{
  "horizontal_flip": true,
  "widths": [160, 272, 480],
  "loss": "cross_entropy",
  "weight_decay": 0.09
}
Rows from block 6 of a small image classifier, named by matrix and row number. Rows with one number belong to one channel. Each number is 50 + 10 x the weight over its row's rms, rounded and kept within 0 to 99. All counts start at 0.
After each channel's rows are labels from the 100 images, of 14848, where the channel reaches its highest value: "top examples" is what is common among them; "colour at peak" is the nearest of a few named colours to the mean colour under the peak. Only what is clearly more common there than usual is listed. The data: microscope photos of single blood and bone marrow cells. In brackets: how many of the 100, against the usual share in percent.
# p10: first pointwise conv (model.blocks.6.p1.0.weight, 240x272x1x1), inputs 55-109
# p20: second pointwise conv (model.blocks.6.p2.0.weight, 240x240x1x1, transposed), outputs 60-119

p10.207:60 43 43 35 40 52 68 56 51 42 57 52 48 42 55 65 46 67 52 72 48 44 58 61 47 25 26 40 46 58 50 58 58 57 46 49 47 49 49 60 49 66 40 73 32 66 50 58 47 52 57 63 45 51 54
p20.207:58 53 69 48 41 50 62 52 59 56 60 44 45 53 55 60 41 61 55 48 47 39 64 48 64 50 54 55 67 76 55 46 62 39 64 56 49 66 56 60 64 65 59 51 50 66 70 51 58 67 34 63 44 60 56 33 54 38 63 51
top examples: smear: peripheral blood (100 vs 16.2); cell type: segmented neutrophil (54 vs 20)
colour at peak: pink (69 vs 22)

p10.227:42 34 43 36 52 68 54 64 40 52 62 59 66 36 59 67 51 59 61 60 59 27 56 58 67 44 29 40 61 65 49 64 49 62 37 56 44 46 45 57 46 53 41 68 45 62 57 55 44 57 73 56 38 56 48
p20.227:36 39 41 38 55 53 47 49 35 37 36 52 46 49 46 38 53 39 41 48 45 70 50 45 32 55 40 49 41 35 50 53 34 69 38 50 62 46 43 47 41 30 46 53 38 36 34 45 45 38 70 42 48 28 50 73 39 66 43 48
top examples: smear: peripheral blood (100 vs 16.2); cell type: segmented neutrophil (60 vs 20)
colour at peak: pink (54 vs 22)

p10.15:36 48 48 61 42 53 35 46 40 46 51 47 43 58 49 61 54 43 26 56 43 60 38 55 50 60 30 45 31 57 42 52 51 48 53 43 46 58 42 48 51 49 63 44 60 51 49 38 38 50 45 38 30 49 35
p20.15:42 44 40 37 64 35 44 31 52 52 53 43 43 40 50 45 45 38 63 54 45 54 39 61 44 42 40 68 47 42 50 68 57 54 58 47 77 42 45 56 43 39 65 71 43 45 38 48 47 43 59 40 53 38 48 55 50 50 36 40
top examples: cell type: artefact (33 vs 9.8)
colour at peak: white (53 vs 24.2)

p10.141:51 45 32 28 51 38 53 49 38 40 44 47 43 51 49 49 47 32 34 59 48 57 70 46 42 53 62 54 56 37 39 44 57 47 58 43 54 66 36 41 45 52 33 45 41 46 51 38 45 58 52 62 49 45 58
p20.141:39 48 41 36 44 49 59 55 48 45 47 38 44 53 51 48 47 45 34 50 46 49 34 69 48 48 37 38 52 48 53 44 53 49 54 67 39 32 37 60 54 39 31 21 30 43 45 41 45 41 47 39 48 44 61 48 29 52 47 32
top examples: smear: peripheral blood (48 vs 16.2)
colour at peak: white (72 vs 24.2)

p10.83:46 38 53 45 51 49 37 44 60 43 61 57 43 45 41 61 64 51 58 42 38 48 40 45 44 50 50 40 45 51 57 52 43 54 40 52 37 50 58 48 38 51 32 54 67 63 42 42 57 55 38 48 45 33 30
p20.83:59 45 66 41 59 46 50 57 68 50 50 57 62 41 50 70 44 57 58 35 45 58 25 44 51 59 63 38 61 51 68 53 55 58 53 44 54 47 36 54 68 50 41 49 58 68 61 31 30 42 60 59 49 41 58 62 59 61 67 40
top examples: smear: peripheral blood (70 vs 16.2)
colour at peak: pink (51 vs 22)

p10.179:45 63 30 25 45 48 51 45 65 47 56 78 53 49 67 47 38 64 47 54 37 36 65 51 52 44 36 43 40 54 34 42 45 58 39 40 58 48 40 61 72 60 42 52 45 58 64 46 58 53 55 53 40 69 54
p20.179:51 42 50 44 81 65 54 61 44 35 52 80 56 71 54 44 63 52 52 57 36 65 43 71 34 62 48 54 48 45 68 63 44 63 53 58 61 41 52 53 54 45 57 49 48 64 50 36 58 37 59 61 82 42 54 65 54 64 54 53
top examples: smear: peripheral blood (100 vs 16.2); cell type: segmented neutrophil (56 vs 20)
colour at peak: pink (76 vs 22)

p10.204:55 55 43 30 51 49 64 33 62 25 52 69 43 57 58 50 44 46 32 69 33 56 50 43 46 49 41 50 25 53 65 42 64 58 37 50 72 58 44 50 65 54 35 55 50 43 52 36 43 61 49 55 46 49 55
p20.204:46 42 54 44 57 48 60 45 50 42 61 49 51 51 52 50 47 50 51 45 39 53 69 43 53 72 45 56 67 56 55 65 52 54 58 54 54 59 52 58 58 48 70 61 38 54 55 47 58 50 51 58 51 52 58 52 59 53 60 30
top examples: smear: peripheral blood (100 vs 16.2); cell type: segmented neutrophil (46 vs 20)
colour at peak: white (85 vs 24.2)

p10.164:46 31 36 42 49 69 53 55 45 26 59 58 62 45 65 57 38 54 54 58 53 27 56 49 57 43 36 31 48 61 40 58 53 67 36 43 48 55 44 50 51 53 40 63 41 56 61 51 45 54 67 56 38 61 49
p20.164:70 65 74 58 38 45 55 52 74 66 63 32 48 43 52 71 50 70 59 45 56 26 54 48 70 36 57 48 69 80 54 43 65 41 61 46 40 60 47 55 75 60 55 51 63 74 81 51 48 65 40 70 43 62 55 37 58 40 69 40
top examples: smear: peripheral blood (100 vs 16.2); cell type: segmented neutrophil (62 vs 20)
colour at peak: white (50 vs 24.2); pink (48 vs 22)

p10.221:42 51 33 57 45 65 29 19 40 47 51 61 58 49 55 52 35 38 47 41 46 41 62 37 47 62 32 55 59 56 46 66 57 48 57 44 45 43 40 50 45 43 46 65 42 49 58 44 47 36 55 49 41 62 78
p20.221:54 36 47 46 42 37 56 62 49 46 38 49 48 48 47 54 22 63 36 47 75 59 66 58 54 61 60 68 52 59 34 72 46 59 56 49 57 67 59 54 47 61 67 42 40 45 51 44 68 59 58 43 43 51 46 57 52 61 54 58
top examples: smear: peripheral blood (89 vs 16.2)
colour at peak: white (58 vs 24.2)

p10.56:49 69 38 43 45 53 57 60 43 63 63 75 53 39 55 48 49 71 54 54 37 55 63 52 58 58 52 49 49 65 37 58 51 51 57 40 51 35 35 54 65 69 52 55 46 48 60 36 41 39 51 51 38 72 64
p20.56:43 45 48 46 54 55 42 59 48 34 48 70 52 59 48 45 62 50 31 66 43 58 34 67 29 51 41 80 40 51 57 55 27 60 50 59 55 43 40 44 53 46 55 49 61 40 40 48 60 38 53 47 80 40 41 60 47 55 53 58
top examples: smear: peripheral blood (100 vs 16.2); cell type: segmented neutrophil (58 vs 20)
colour at peak: pink (63 vs 22)

p10.222:56 40 51 36 40 57 67 60 59 46 59 77 54 38 60 62 49 68 55 69 45 42 56 64 45 44 49 51 46 63 34 43 46 58 48 54 47 49 49 66 38 59 48 48 35 59 44 58 42 55 59 41 40 59 71
p20.222:49 47 37 55 54 44 48 43 40 46 44 47 52 52 45 42 52 43 41 51 45 66 37 56 25 55 45 50 54 43 58 55 34 66 37 59 58 40 39 44 46 39 50 44 39 44 49 55 36 46 64 47 63 40 46 65 48 66 44 46
top examples: smear: peripheral blood (100 vs 16.2); cell type: segmented neutrophil (61 vs 20)
colour at peak: pink (62 vs 22)

p10.99:53 52 56 64 61 31 44 33 47 49 43 25 42 52 32 50 59 43 36 36 37 65 54 42 38 46 60 45 33 46 48 33 30 38 59 43 45 47 48 51 44 64 55 36 46 42 41 46 47 53 36 32 58 33 61
p20.99:37 48 46 44 52 62 44 50 49 43 44 51 46 55 55 50 53 39 40 49 46 53 39 56 46 50 39 53 46 43 51 51 54 53 39 58 49 39 45 47 48 40 54 42 45 47 45 45 48 40 53 41 54 44 54 49 41 50 43 49
top examples: cell type: artefact (26 vs 9.8)
colour at peak: white (49 vs 24.2)

p10.51:49 37 33 29 53 58 63 58 48 26 55 55 53 48 62 62 30 49 46 64 45 30 57 52 53 38 35 36 41 53 43 52 55 68 35 37 58 57 41 54 61 53 35 63 34 53 58 56 57 56 56 49 35 63 60
p20.51:67 72 74 49 30 39 51 46 69 61 59 28 44 34 48 71 44 61 52 42 45 36 55 54 80 33 53 50 72 77 47 41 55 48 57 52 41 63 43 59 71 68 63 46 51 64 71 53 44 60 43 61 36 59 59 41 63 45 63 40
top examples: smear: peripheral blood (100 vs 16.2); cell type: segmented neutrophil (59 vs 20)
colour at peak: pink (51 vs 22)

p10.150:54 34 31 35 45 44 52 60 59 38 47 48 49 52 61 49 38 44 31 62 54 33 58 54 52 53 51 50 31 49 34 43 42 66 44 53 46 58 33 54 51 35 36 53 42 51 64 55 49 56 61 53 44 65 68
p20.150:56 82 64 35 27 42 48 61 53 51 51 26 41 32 53 53 46 52 53 32 71 38 63 39 57 33 56 61 61 74 59 36 35 41 63 50 37 65 28 65 61 45 68 43 55 67 61 54 39 49 40 59 37 51 62 39 55 40 68 39
top examples: smear: peripheral blood (100 vs 16.2); cell type: segmented neutrophil (53 vs 20)
colour at peak: white (77 vs 24.2)