{"widths": [160, 272, 480], "beta2": 0.99, "epochs": 39.6}
Rows from block 4 of a small image classifier, named by matrix and row number. Rows with one number belong to one channel. Each number is 128 + 32 x the weight over its row's rms, rounded and kept within 0 to 255. All counts start at 0. Numbers have three digits each. After the name is the row's rms in percent of the matrix's.
After each channel's rows are labels from the 100 images, of 14848, where the channel reaches its highest value: "colour at peak" is the nearest of a few named colours to the mean colour under the peak. Only what is clearly more common there than usual is listed. The data: microscope photos of single blood and bone marrow cells.
# p10: first pointwise conv (model.blocks.4.p1.0.weight, 136x136x1x1), inputs 0-135
# p20: second pointwise conv (model.blocks.4.p2.0.weight, 136x136x1x1, transposed), outputs 0-135

p10.49 100:152149114153125121088148093165104176148165083142155168123142147175182109092144152182055128190194080109114087098166127087116152127159100142154135169088150082112128064141171169074148127186063196110130123153126106146116171110122147128134173183114178130109174127124149170141161114038151112105155150096171163086078134161151162090121150146152118150120145123119117099127147149193109086149143150091082131133120109141
p20.49 092:098104092119121162108156131160119096129098152133134096158083095110131104143119141088160157113137130107099081125127156107152171160176099152163119120105093158142133119124090117143130100145192134199115107123111045168185079142105155121133141187102132173073121146095138124189091114095127144123171090058183129133135165195136108132129130137149137061161150135083172121164058108171131129156111140137041052160101185093
colour at peak: pink

p10.67 104:074123097156098089069087104038132137109141114107078137127144094153144069145099137080120066128113132091175128140064135106098083099125100122091108102163152136123124096114136096096146097128120059035120119134071199162145098101124096137083117085124132136090121101122142099106089154128109079060106114098056096087075107069087109147118105147071062144107100107148164117135105138144111132090141143143128137105119124099
p20.67 099:121201161142117133096180140098161115103119102166122120106085164147172112193118147112165158117195141147122189104109139099183197131187154141102143107132141104093119125139175150122132168141141145102083120129181171154122126092153159094128186144186144146065116080094130110094081140142108185117104062105156089131138113079170082149143114096195141169102081194162106131162115148105080098123120110144172093161108121093
colour at peak: white

p10.132 097:117137094138124146094091125151187092116165121160167122120149121092149058108091147143111200135156124091151068096098137083141140184116117139128176134153092131114071094133113220116120110192113145105165124132156149136148156125106136138114112169125133096131128145134186117168163186135124085150144137134146135068068154137185129188118140189120183087136192066060124177130085119126114138100121185070098146127131106174
p20.132 089:176123148158146153108129119091143123153131117128090099145168129070104151185101146141130156179048107131184110138111077080142137128210151155090153167111128136155139135225130106151170149110157131149148152108107100126177110074130095112153137155117129135133130105127175117139140197135206076154100166110150141088144138188147115174154139148206189124141118123137139153164152108138117098115169108214144144189130073128
colour at peak: pink

p10.89 103:131101119111135085127135171134182099093075155099149125114029079084127116158163117160168165134129168126077129137158086157123220142117119137161143171102129094121119133095090143145110132124146152109071124102075134124104108108144125111088087200193112141149123219105133141084151121107143107132163134151152131131121094149154157096138095102181137089082126119106097110141118176108130129147164142132042108071075127045
p20.89 109:104112133109123118176142117142090135129125133099142130120114123148174149108134124107131090125112155100075100078074193182113131131127110125129140118148111117082123132101108079132102104081126106085085127135103128079112106104130197226086080067129126150098092135097075164141160124125061122102141073171148101140115153084134110145044134138099104148074171038100104133111151092147146096091094108054142111052096159121
colour at peak: purple

p10.130 096:101134109172181125086104101169127097165120094134200088128176124090172137111120085151109140159102142164106076103181149079141125122184156151078138178145135162093165128174139127143180071061108167119153122124151117133144141168071100089154159082084129096162144078161079143177148132141152138115171145072140132156105136133080134142126184102115109191107129164195129104139168152097051135106081167130120084129121093136
p20.130 084:100122220143039177113108119103086154141130138135113042180130155053111089118103149154174166135121089118172128109128077122137184127087115137081158165116138090107038096107186112073133131156220082159095102168122126093093119134138056156112131099125157118164066118029118119138123136112133139129094131113141102139144105134158123113134131166138126116107103109108117117113115155126122138136108089135126164117130142164
colour at peak: purple

p10.99 095:093087123106089122125088088086157107143121112114121093114116117075082078121116093112110141137031096085170086046088171026173059106134096086108109177142130117083136137139101141097125111076107077121106072083118080149112109136118082166132153127150110100142123149106132164081123119094101087063110075118107131144122152161133096147107126121126130140107050152145137086091119103090121092142121106124125082144179118155
p20.99 106:170072124156107145148079119161135122107144117088059100121124126105107113127097105111128116155132141112113127090107154092148084124126191068140077188090117110109095093127120158097185131116153051126129122171114077163095117127149079123179147085085034100142125107102145186071122147108181091120097124124105208118088153146100142134103111047131116112109181153097125096087087124163125139152135202135086163160128139131
colour at peak: white

p10.71 097:081109103115135097125135128086154112178082136141148134104112099131121113162079154108131115091099123126099093152148104108069140131145099143169095134092163189101098088104127153188107086105124103094074109095120052081061098129110124140106111068151100083158095140129075107110070110200128118089117071078092119231122123111107124098118127059152130090125098136109170078138105136123068100111094121101122081131083092121
p20.71 097:149079137138150160116133096151107094107085083176137150155163102130140133120171179093189144103186143107108115101091107154116180100124065165091176117176107114188133163106091081149096086156131156154146086132098118094141142087081172112104063176157075147098157126118088071139097102168095138144114087169139091126170129108122103148086132092115178152154127068127113151150090089141057076141121125114061099084135162124
colour at peak: purple

p10.108 100:125091104133134123075116127122130100152139078125143116166163142101154111150109187112071143165079065099120043105123156082055106150134122127118156090144092133091131102203164095117171082099064105146169123143160120138189123127080103098115118124115145072109146096130102061142098104119184111090176151096132127103069188108141168141136156136093157133147138134134145110128097106092085085093105184112113139154163044161
p20.108 080:132160174190143163146098129216173134145114199103122127146162147159137159178115132152164147171119175120158172169141095094152103157117105085131112170108138163132108093111166191100117176149162103154145180132151155094093095126166114108122171089089169102175106135084111114181172125092155148098111120115126103160110129098144099131188123172143145102152139173186105142181165129132155121067110105163230119100100124152
colour at peak: white

p10.101 096:088062095137067096074098093111126159131164074107103106091138097088106138136090128104106060136112110079188103106082153081152066087119089091152098116113080128072126083136096119144085090085107107110103115120147134125139122104102120149095123161093088126120119133088173143098142160168112104070077113124103152115117128171078075128172081168077193153136111092137164082109117101145072111118159078104105175116106101093
p20.101 106:152111141105122142151114169094111099113147148128133168133098106135126099151121096125094125172096117155116094121149132133098092142121124074071108084095126134128093099132098069095114079101110119075083146146106097130137125146074105075135145116071230131002122067126137105212095114074100162091172086119114097124129092175133116125161121232161104118116082134137108098124134154148082155138115105116113113095120129095
colour at peak: white

p10.10 104:144079115104117146174136127123114129116151158102102166152113167166135115121105113131147202090115113077136142117074138151089089158113147149144166051150149141153098127099145134119137126182149079088141181161118105118077117148123100106055092037108183148048162075157122101129095092120175137087146155119127063116122120084129195170135141127128134107120146168143118108149058090122151091131070122146164161082069161105
p20.10 097:123140125086055123113125166169169134117102142124108130139123112151144185170146129067173115109166100131170163117137095074238150178096128121126131113117140107125120098153118158117137140100179105114124098184160179157127124119177122144136115166133102120198148187100128139085130118155167144153077213057108157158137154083154125086148123078081137118108162151145126160080119126113201127079109125133109131200122155176
colour at peak: pink

p10.0 107:104133134123114094115136060103087207112049111098139127120140119096120157104097070137134115163076127119138109121053106062133091125125120090137102078063114113088098123108136119148062145102101093122095144075145134107127159117142129093076156097087090080072132091135166093129143165113131160128095133101129174101132105177157082058147100139104145080167137108084089142127093085154106156120089112087107162122045094100
p20.0 083:129163127136110171123120104056159125168086134096177169076113140159168160152112119118131165108089134061186167206135120220134092099121070136166122122115130157172102111126144135105102097058101071121168147078102146088131173135176140168096077137186082067163164147149162080122170108133115109133154105179140141138134144111161137128121134091129140149144150066090148166089121140141133127137155116123163151096136175187
colour at peak: pink

p10.72 094:089126137096166124160158166125125120138086146145203092177099112136133134126135154114134132098120066107117150123097157152102127130125084126102086078135137176133110101124176111132098129126154100108088066095046104116102087164071106148112073065142078121140095124116101070075088134089122126083155098105128090190144103103144141128065124080176062093085086178089163089137088149125129124103083172134170094103140134072
p20.72 096:121124133180158118109074117098142164083149142180163162167222161066192131074095063134103098108092158159147158151103108134145087139102098117163062147082145072206121126159159143115142174197099087091209180125174117144119125088111081142159152135109124124110203166174118145138105175113166106142136148115099138139123097137092109104090130114153125107175155142140146150108172122162135127119153139144142125148117098111
colour at peak: purple

p10.59 098:095111141107129142130116123121138172156089098142126144133169160138149080155121144125088097153165122083148082181157164087134094182174090156156091158085153139077082129185117131175094110102096185183133139127174153156173158171164131163150168141167142076160148081160157127097134128184181176062139148106123156146141188120107117072151175138106135134185112148114183075152130100154096042139101114098150146160138099125
p20.59 087:139139119169115150098086129067090141109144134166167090143155144062104106079128128148147092086118122105138093109114112155120163106079113184089137089184137131118156149059099038151040047169166093124173105130075163116134163112092113158108081127113131084161174157110149104140119125147063135146142139130102105184141133081157135114106144147134083126200082067128112181119143122144128133179100111145128145087146114156
colour at peak: purple

p10.86 091:126134112124167112170146185166149133136056145191161091164148139121145142157121172166157176114134143152076115188182079103161166162155190165121079152134115154158153138136191133165080103084160187164156161095169121125107143142117156106140162129158134138140159125179109157118159132221148208124142145103144140162124114158104115133206140105122133159193105171152114144175160170124159164114112150147140090153103149162
p20.86 085:122195140105110115134127182123132161156212122132125139126123190103172094144096118180117138111117147134170183187136124155112087123122139099129122206085163130097129106142168140127106141124131130156154198183159136103166141238165121152208156106128144168122153142149152213099167130093146124128117106088141138131119165110112182144104138119140095143138141125145172140075148074129142234129111101108152137109158107117
colour at peak: pink; purple

p10.63 103:065075112112150114114137148100130081137096097134129143123148150140135105204102156073108148144102111106157085146089136139036141174157120165161084037118157150138120056155147144196132097099124073124152185117151154153141121153142123113109127096122133126137134152180122056140022127178191142089145155084072132166073143096128144120136158136123153140151127167136154095184095107122136123087114147137098141151130130098
p20.63 087:059150137165099106186116092109130120166120160079119147120090103177098130127103092115144185181080171097094131145156147132088062132179162089183124134101172140134074050165150122058152144097144101129088142128161140126102129135133109153148162117131131132129066116159109154138170103087146140118123122183201126106110068150128127191148125114141111097089196171094139114118099180118132131158165121108121217088109129154
colour at peak: purple

p10.120 096:142124147091107150097092131149144122191073086183112067124150139062138128191093171166091116163154094146149091154131156050153094129141129130145097147080105154111160108141113230161079140124093148144135140103169125139154135142158120113131128080128095086169136072148198140109192112156121154106185132105155138137095177168077157073126185123124136157161111177142161108136138168102101087135080143077167144126111125134
p20.120 095:113125172117079140099123068045118083161134131099117052120085115113112100114105168138168187115098110116143120133135131159092131135123073147172153083135165126125080071096108108082142132130200129123124054096152222144115124115114082161120130176113140123135122116076096155108152141085118118128123094099168142145141044152246118142138118116119137109159177129144123184114164128127113141127086114169159096130119122087
colour at peak: purple

p10.112 104:112130106074131064167083084124180078132106129118162056100142114082118123110133049152125110130134131118133117078162127102145106103121080070068106168108077131155102183148078133106077113079137147130131108063161041116139142103137091154128116153145082151160088148119125181103146090093114056105108077159149149153169147162121090100155111138148138063116118132073157120102100139093193134140158151131146099145126175123
p20.112 109:122237124157145155069146102114218116160161104140149146164095147155142116144140114171103127121120129154121167218186072187132105121143140103112132141113129223100149110138178121111112170130110152127126136117138128135138139108106103076060103129147119118121134122157154053151146065116075108124135120106100069090168115132134082095150155125138121103134093142207142121154123208131124097182155097132160121135107116094
colour at peak: purple

p10.73 102:078112131124117141145114124132088137091233165092130093138107111115124084131104111154141116133135130091177108141155125083152121121061124071108208136136116073132123096078147152101175134172138157175072146149132126134171154063156104105172162157118080151144161100122148155165131111138047130166113072154130128066089078141121130163127077176104145128125236089137119132158138104112153102112107142118168177130102151143
p20.73 088:164113086139152152152173148111098183116083115152127134164156084158138153146150126119126129104152113152152068101092162127153141151141120149093160149141194152139129109178116098150065107127168181147161136107139124112142117043082123141018102124134123151099138150172123033091105089122120069144137165117155111151158140131149066155099137111140145041160129132137152131107125084130097079156188118128036114149113140148
colour at peak: white

p10.52 102:106137109114181129112108103128179095168140088146176105108141120118145141102132084150083107132161111135149101083168172064157134134145111135094110179140095129062116104139120192124098105108101173110141125097146089149130092137104121144148101156121129061219118138143177151129161127119114113070167125051130127153094189154136147149124159090150116123065115139106138082132128159135059077130126180099185078111183055188
p20.52 094:178168108123181090115125131176154122162147111139091215132104113173091084138138135148081105191105118168110114157162096157117118137185142112113115147123094180170210130112132134180139144100087143110134129117111085102205126112122117104109168150110165157081184094216184097126137134105148139107129138105117091095126168147105118108187133169178199099143129149163181127179107149108100104117158134179164080151118127110
colour at peak: purple

p10.43 112:113069118109121132099104119114128107176140066127140127117131148113130142126070133090037136131113066096157100127082162096052144148135126110104157027152083125086149070125099149115147078143072082098109145131131118127121123133090135107106123092095140049143117096133165043152048137134111142117154132139093127141060159093159163156106145141139153135125147149160151152139094104091083151079086123138128143154148052116
p20.43 100:140143185179112102160110127165148121137114172076130129146157136152142130142116134124149132186119206139143140135161171123146074184135139084179112135110166152145125113115144170099135161132150097128136154136164166083107037117150110096119152110092152125193139174125060120176089087116145092092090178130125109159066168109168081146187070141089119132119178182116122134063185157165120114133118116132174152122052140159
colour at peak: purple

p10.114 101:063122070158152126147152129131133093087139109144112133164198178150113104148117126105119141138083127070139080141104100103034132188119151130162149095154122133131112115157157102154161083127107116115171189152134141113186147129106097064147134139078132139058157116170113105163071113164167161113140166047098132080091138123088142184159132155054147155178152129154091145162088099112140138071143126127137158174139149158
p20.114 084:174116108063144132110153155126147179141151127145081111135149073147107080145138133078080065126201085164141091112084129078128135141148162145033129158136049101103163132124063128152110117156118180128141133146106129171146128127090162115120075142151101145126148141134107123104087115172089120117140162086038159125137155078155116066119115113081120173109079097161167113123074122077116118078104118122127107186127161103
colour at peak: pink

p10.77 099:107076095127136156134121114112130110128087122170147136197151174080186098127061167126108193112094098138119084160122133085148136205155128151120110105159102178133122081187208140147121100090126107147164163091147147121151115190080134105105120117089142125118160095169112096110140147157170161077153177073118134150087161107173147174164192098105117140200094144131132099164123101117134124104091191119158093143146138174
p20.77 085:135070069120150055115159113150113077103120056128124154119116099150090163123174128070112093112128097095086102090102133080149154085126188178139167078179073096159173219154118092198143107106085153115105103090128124124147128088118140120106127117111119122156125138137128108092108195159199125153088182134150147111124140101131116166145135134140196154087152136117173113179145127098130104108159141186098141187135150131
colour at peak: purple

p10.110 096:102130141102129140151096100171092107117109084109115121124143129090117128157110167168091084114083089171166121108198154067150136108141091107150143141159131099080236127088098101107176111114098172135134137121145144179097125112107114180142117070118087121108129083140091135169161138138066145150122127107157141152142121131111112156144134110088081218143152147215151053142190121138063123118079117163157081120145094152
p20.110 095:100121192195095139174128100072128076155144187076115119178137124133211112135120133135146131133062104111109138114179109114140134154169198102079182151132102146138128150155115112108138104088131123138086110179151146105136129140117099130164086123125118116108131130097154169166096081163104102139136099188150109143143140161147176162171143185117133128110070127126073092087092144170149145192154115120160197105146057202
colour at peak: pink

p10.127 093:105091110120170136086100143100199069140112077158249106187142095092231101123090143119112155103129111130097093099139107083129149151160136143151117121163123162110110135159206159118126085082109124159141136123122078113134094154137111143094109136140123095161132108169116123107143106152135120090189119107116104164127156151146147149182175104145145140142102128112128049156128128102109071133140230138095078145149114126
p20.127 100:164078118072156074164153123093137117097113105138133227136141101191153153146192154120097114161159109102141094125098156094139141097155178149142162156165116115106186192187114056198123077066042166112146110139090102123140139081131162173106131141152118131126152119201139120144101152160158111162116153146128142084140151138100127163154155127126200147121155121082152128165118115133115096128185145158136125117129084164
colour at peak: purple

p10.83 106:096100123130122072134129088069144108106097130105164113121100066133107116086151130064147159078069110122126134101096106124128113086093109088115115107170155119143086124099099146112134122131144066110117102106072093107111093084117083138115119114116124150133053130110098115062079093103098087113119091142089041110106139101182086156088084106135115065109072051102109089087086049108146142117101134152131073104123152144
p20.83 116:153134136112130114123119144148038136108134157083053128124127134149149100153128105119116070171125110157083131106041146091130104160177124127136138140131103025131148138123112135125180143114115145089135160148170073156147098149117115092116181123089127141103122067115127146112112118105154118096095122092112185066078143170089149134100098111135142124110212176086112087104089122141100145124094218134069129096122135054
colour at peak: white

p10.93 100:126158141081153153110061159147179086119079118181180106163142097059163143160106099139151061104123127180129095139129138105143085158170094152075062103061107188137136126113155162159072147063178133108110083070106159119136089148076179073132115122124086096196083116137165117150128184136118127117138112103159126187128113113088122058095137096127158127124111128094135147137149158115153158125120150070133110135127140135
p20.93 101:105145132212200101121123156163138111081182120142193192154144157149123170099154067136057067109130100047076131180123110105124095083136111129126143083144081133162184162122166144178134134149048082118132167133127123121176119107101100127107115093120114034100138095133132126150073098156121133120108119158131115107111118146026127146117120135125102114146141134172101144160122102151085137142140144150100138110102115103
colour at peak: purple

p10.116 093:122123153121178155146129136109139080174074138153181106144121128096170078117118124139120160144073111163106059111146129014140123151187161143094116151124105183127159108155165137105126158063152140164116139053146108105128135176125107119141119092110114111155164062161081142146135134119122121089176109103126098193089133101104187149121173124119075122123133178128140074156152107138145078098107209106163063138130130163
p20.116 095:154126130072118055142162185106126052129125080123118152096043094212095127167177177096104126150128099080090112141163158090130157117139167152162203108186064156097190204126122127196101136065065182133078087138144119132133121135137140138112131124128129121128069084179146122085130145167151111123112142121157154080116162098141136140146123148115188118114155140152111121159125104104098113124145133146132118137131148128
colour at peak: purple

p10.69 097:151155132100132114130128113151084139116144151145113140093169127130128144147126116175163151132146212178134140125183120101223152109110077129134140223147108089148171145106085157109139112156163198106168122110058155147088124109195139126156151095123151147131111110125167214147231165115096100147116141129164155115129107179167107150079113128092103149090144111157135137110181129103160159134098136152180088141138151178
p20.69 126:132129173126127127107115133102136120180200114125112137149131169156152115171133133166154157158117131137153151189115096193160114110134143108112125152101154113118132144168137114134137125107128103159135112150142131138132206184139133143136131129170150140140130118132149163112170137122128141251136156109114140115221123123118214129145249148129101201116115116127138130131129133116124208127187120104145138142247122143
colour at peak: pink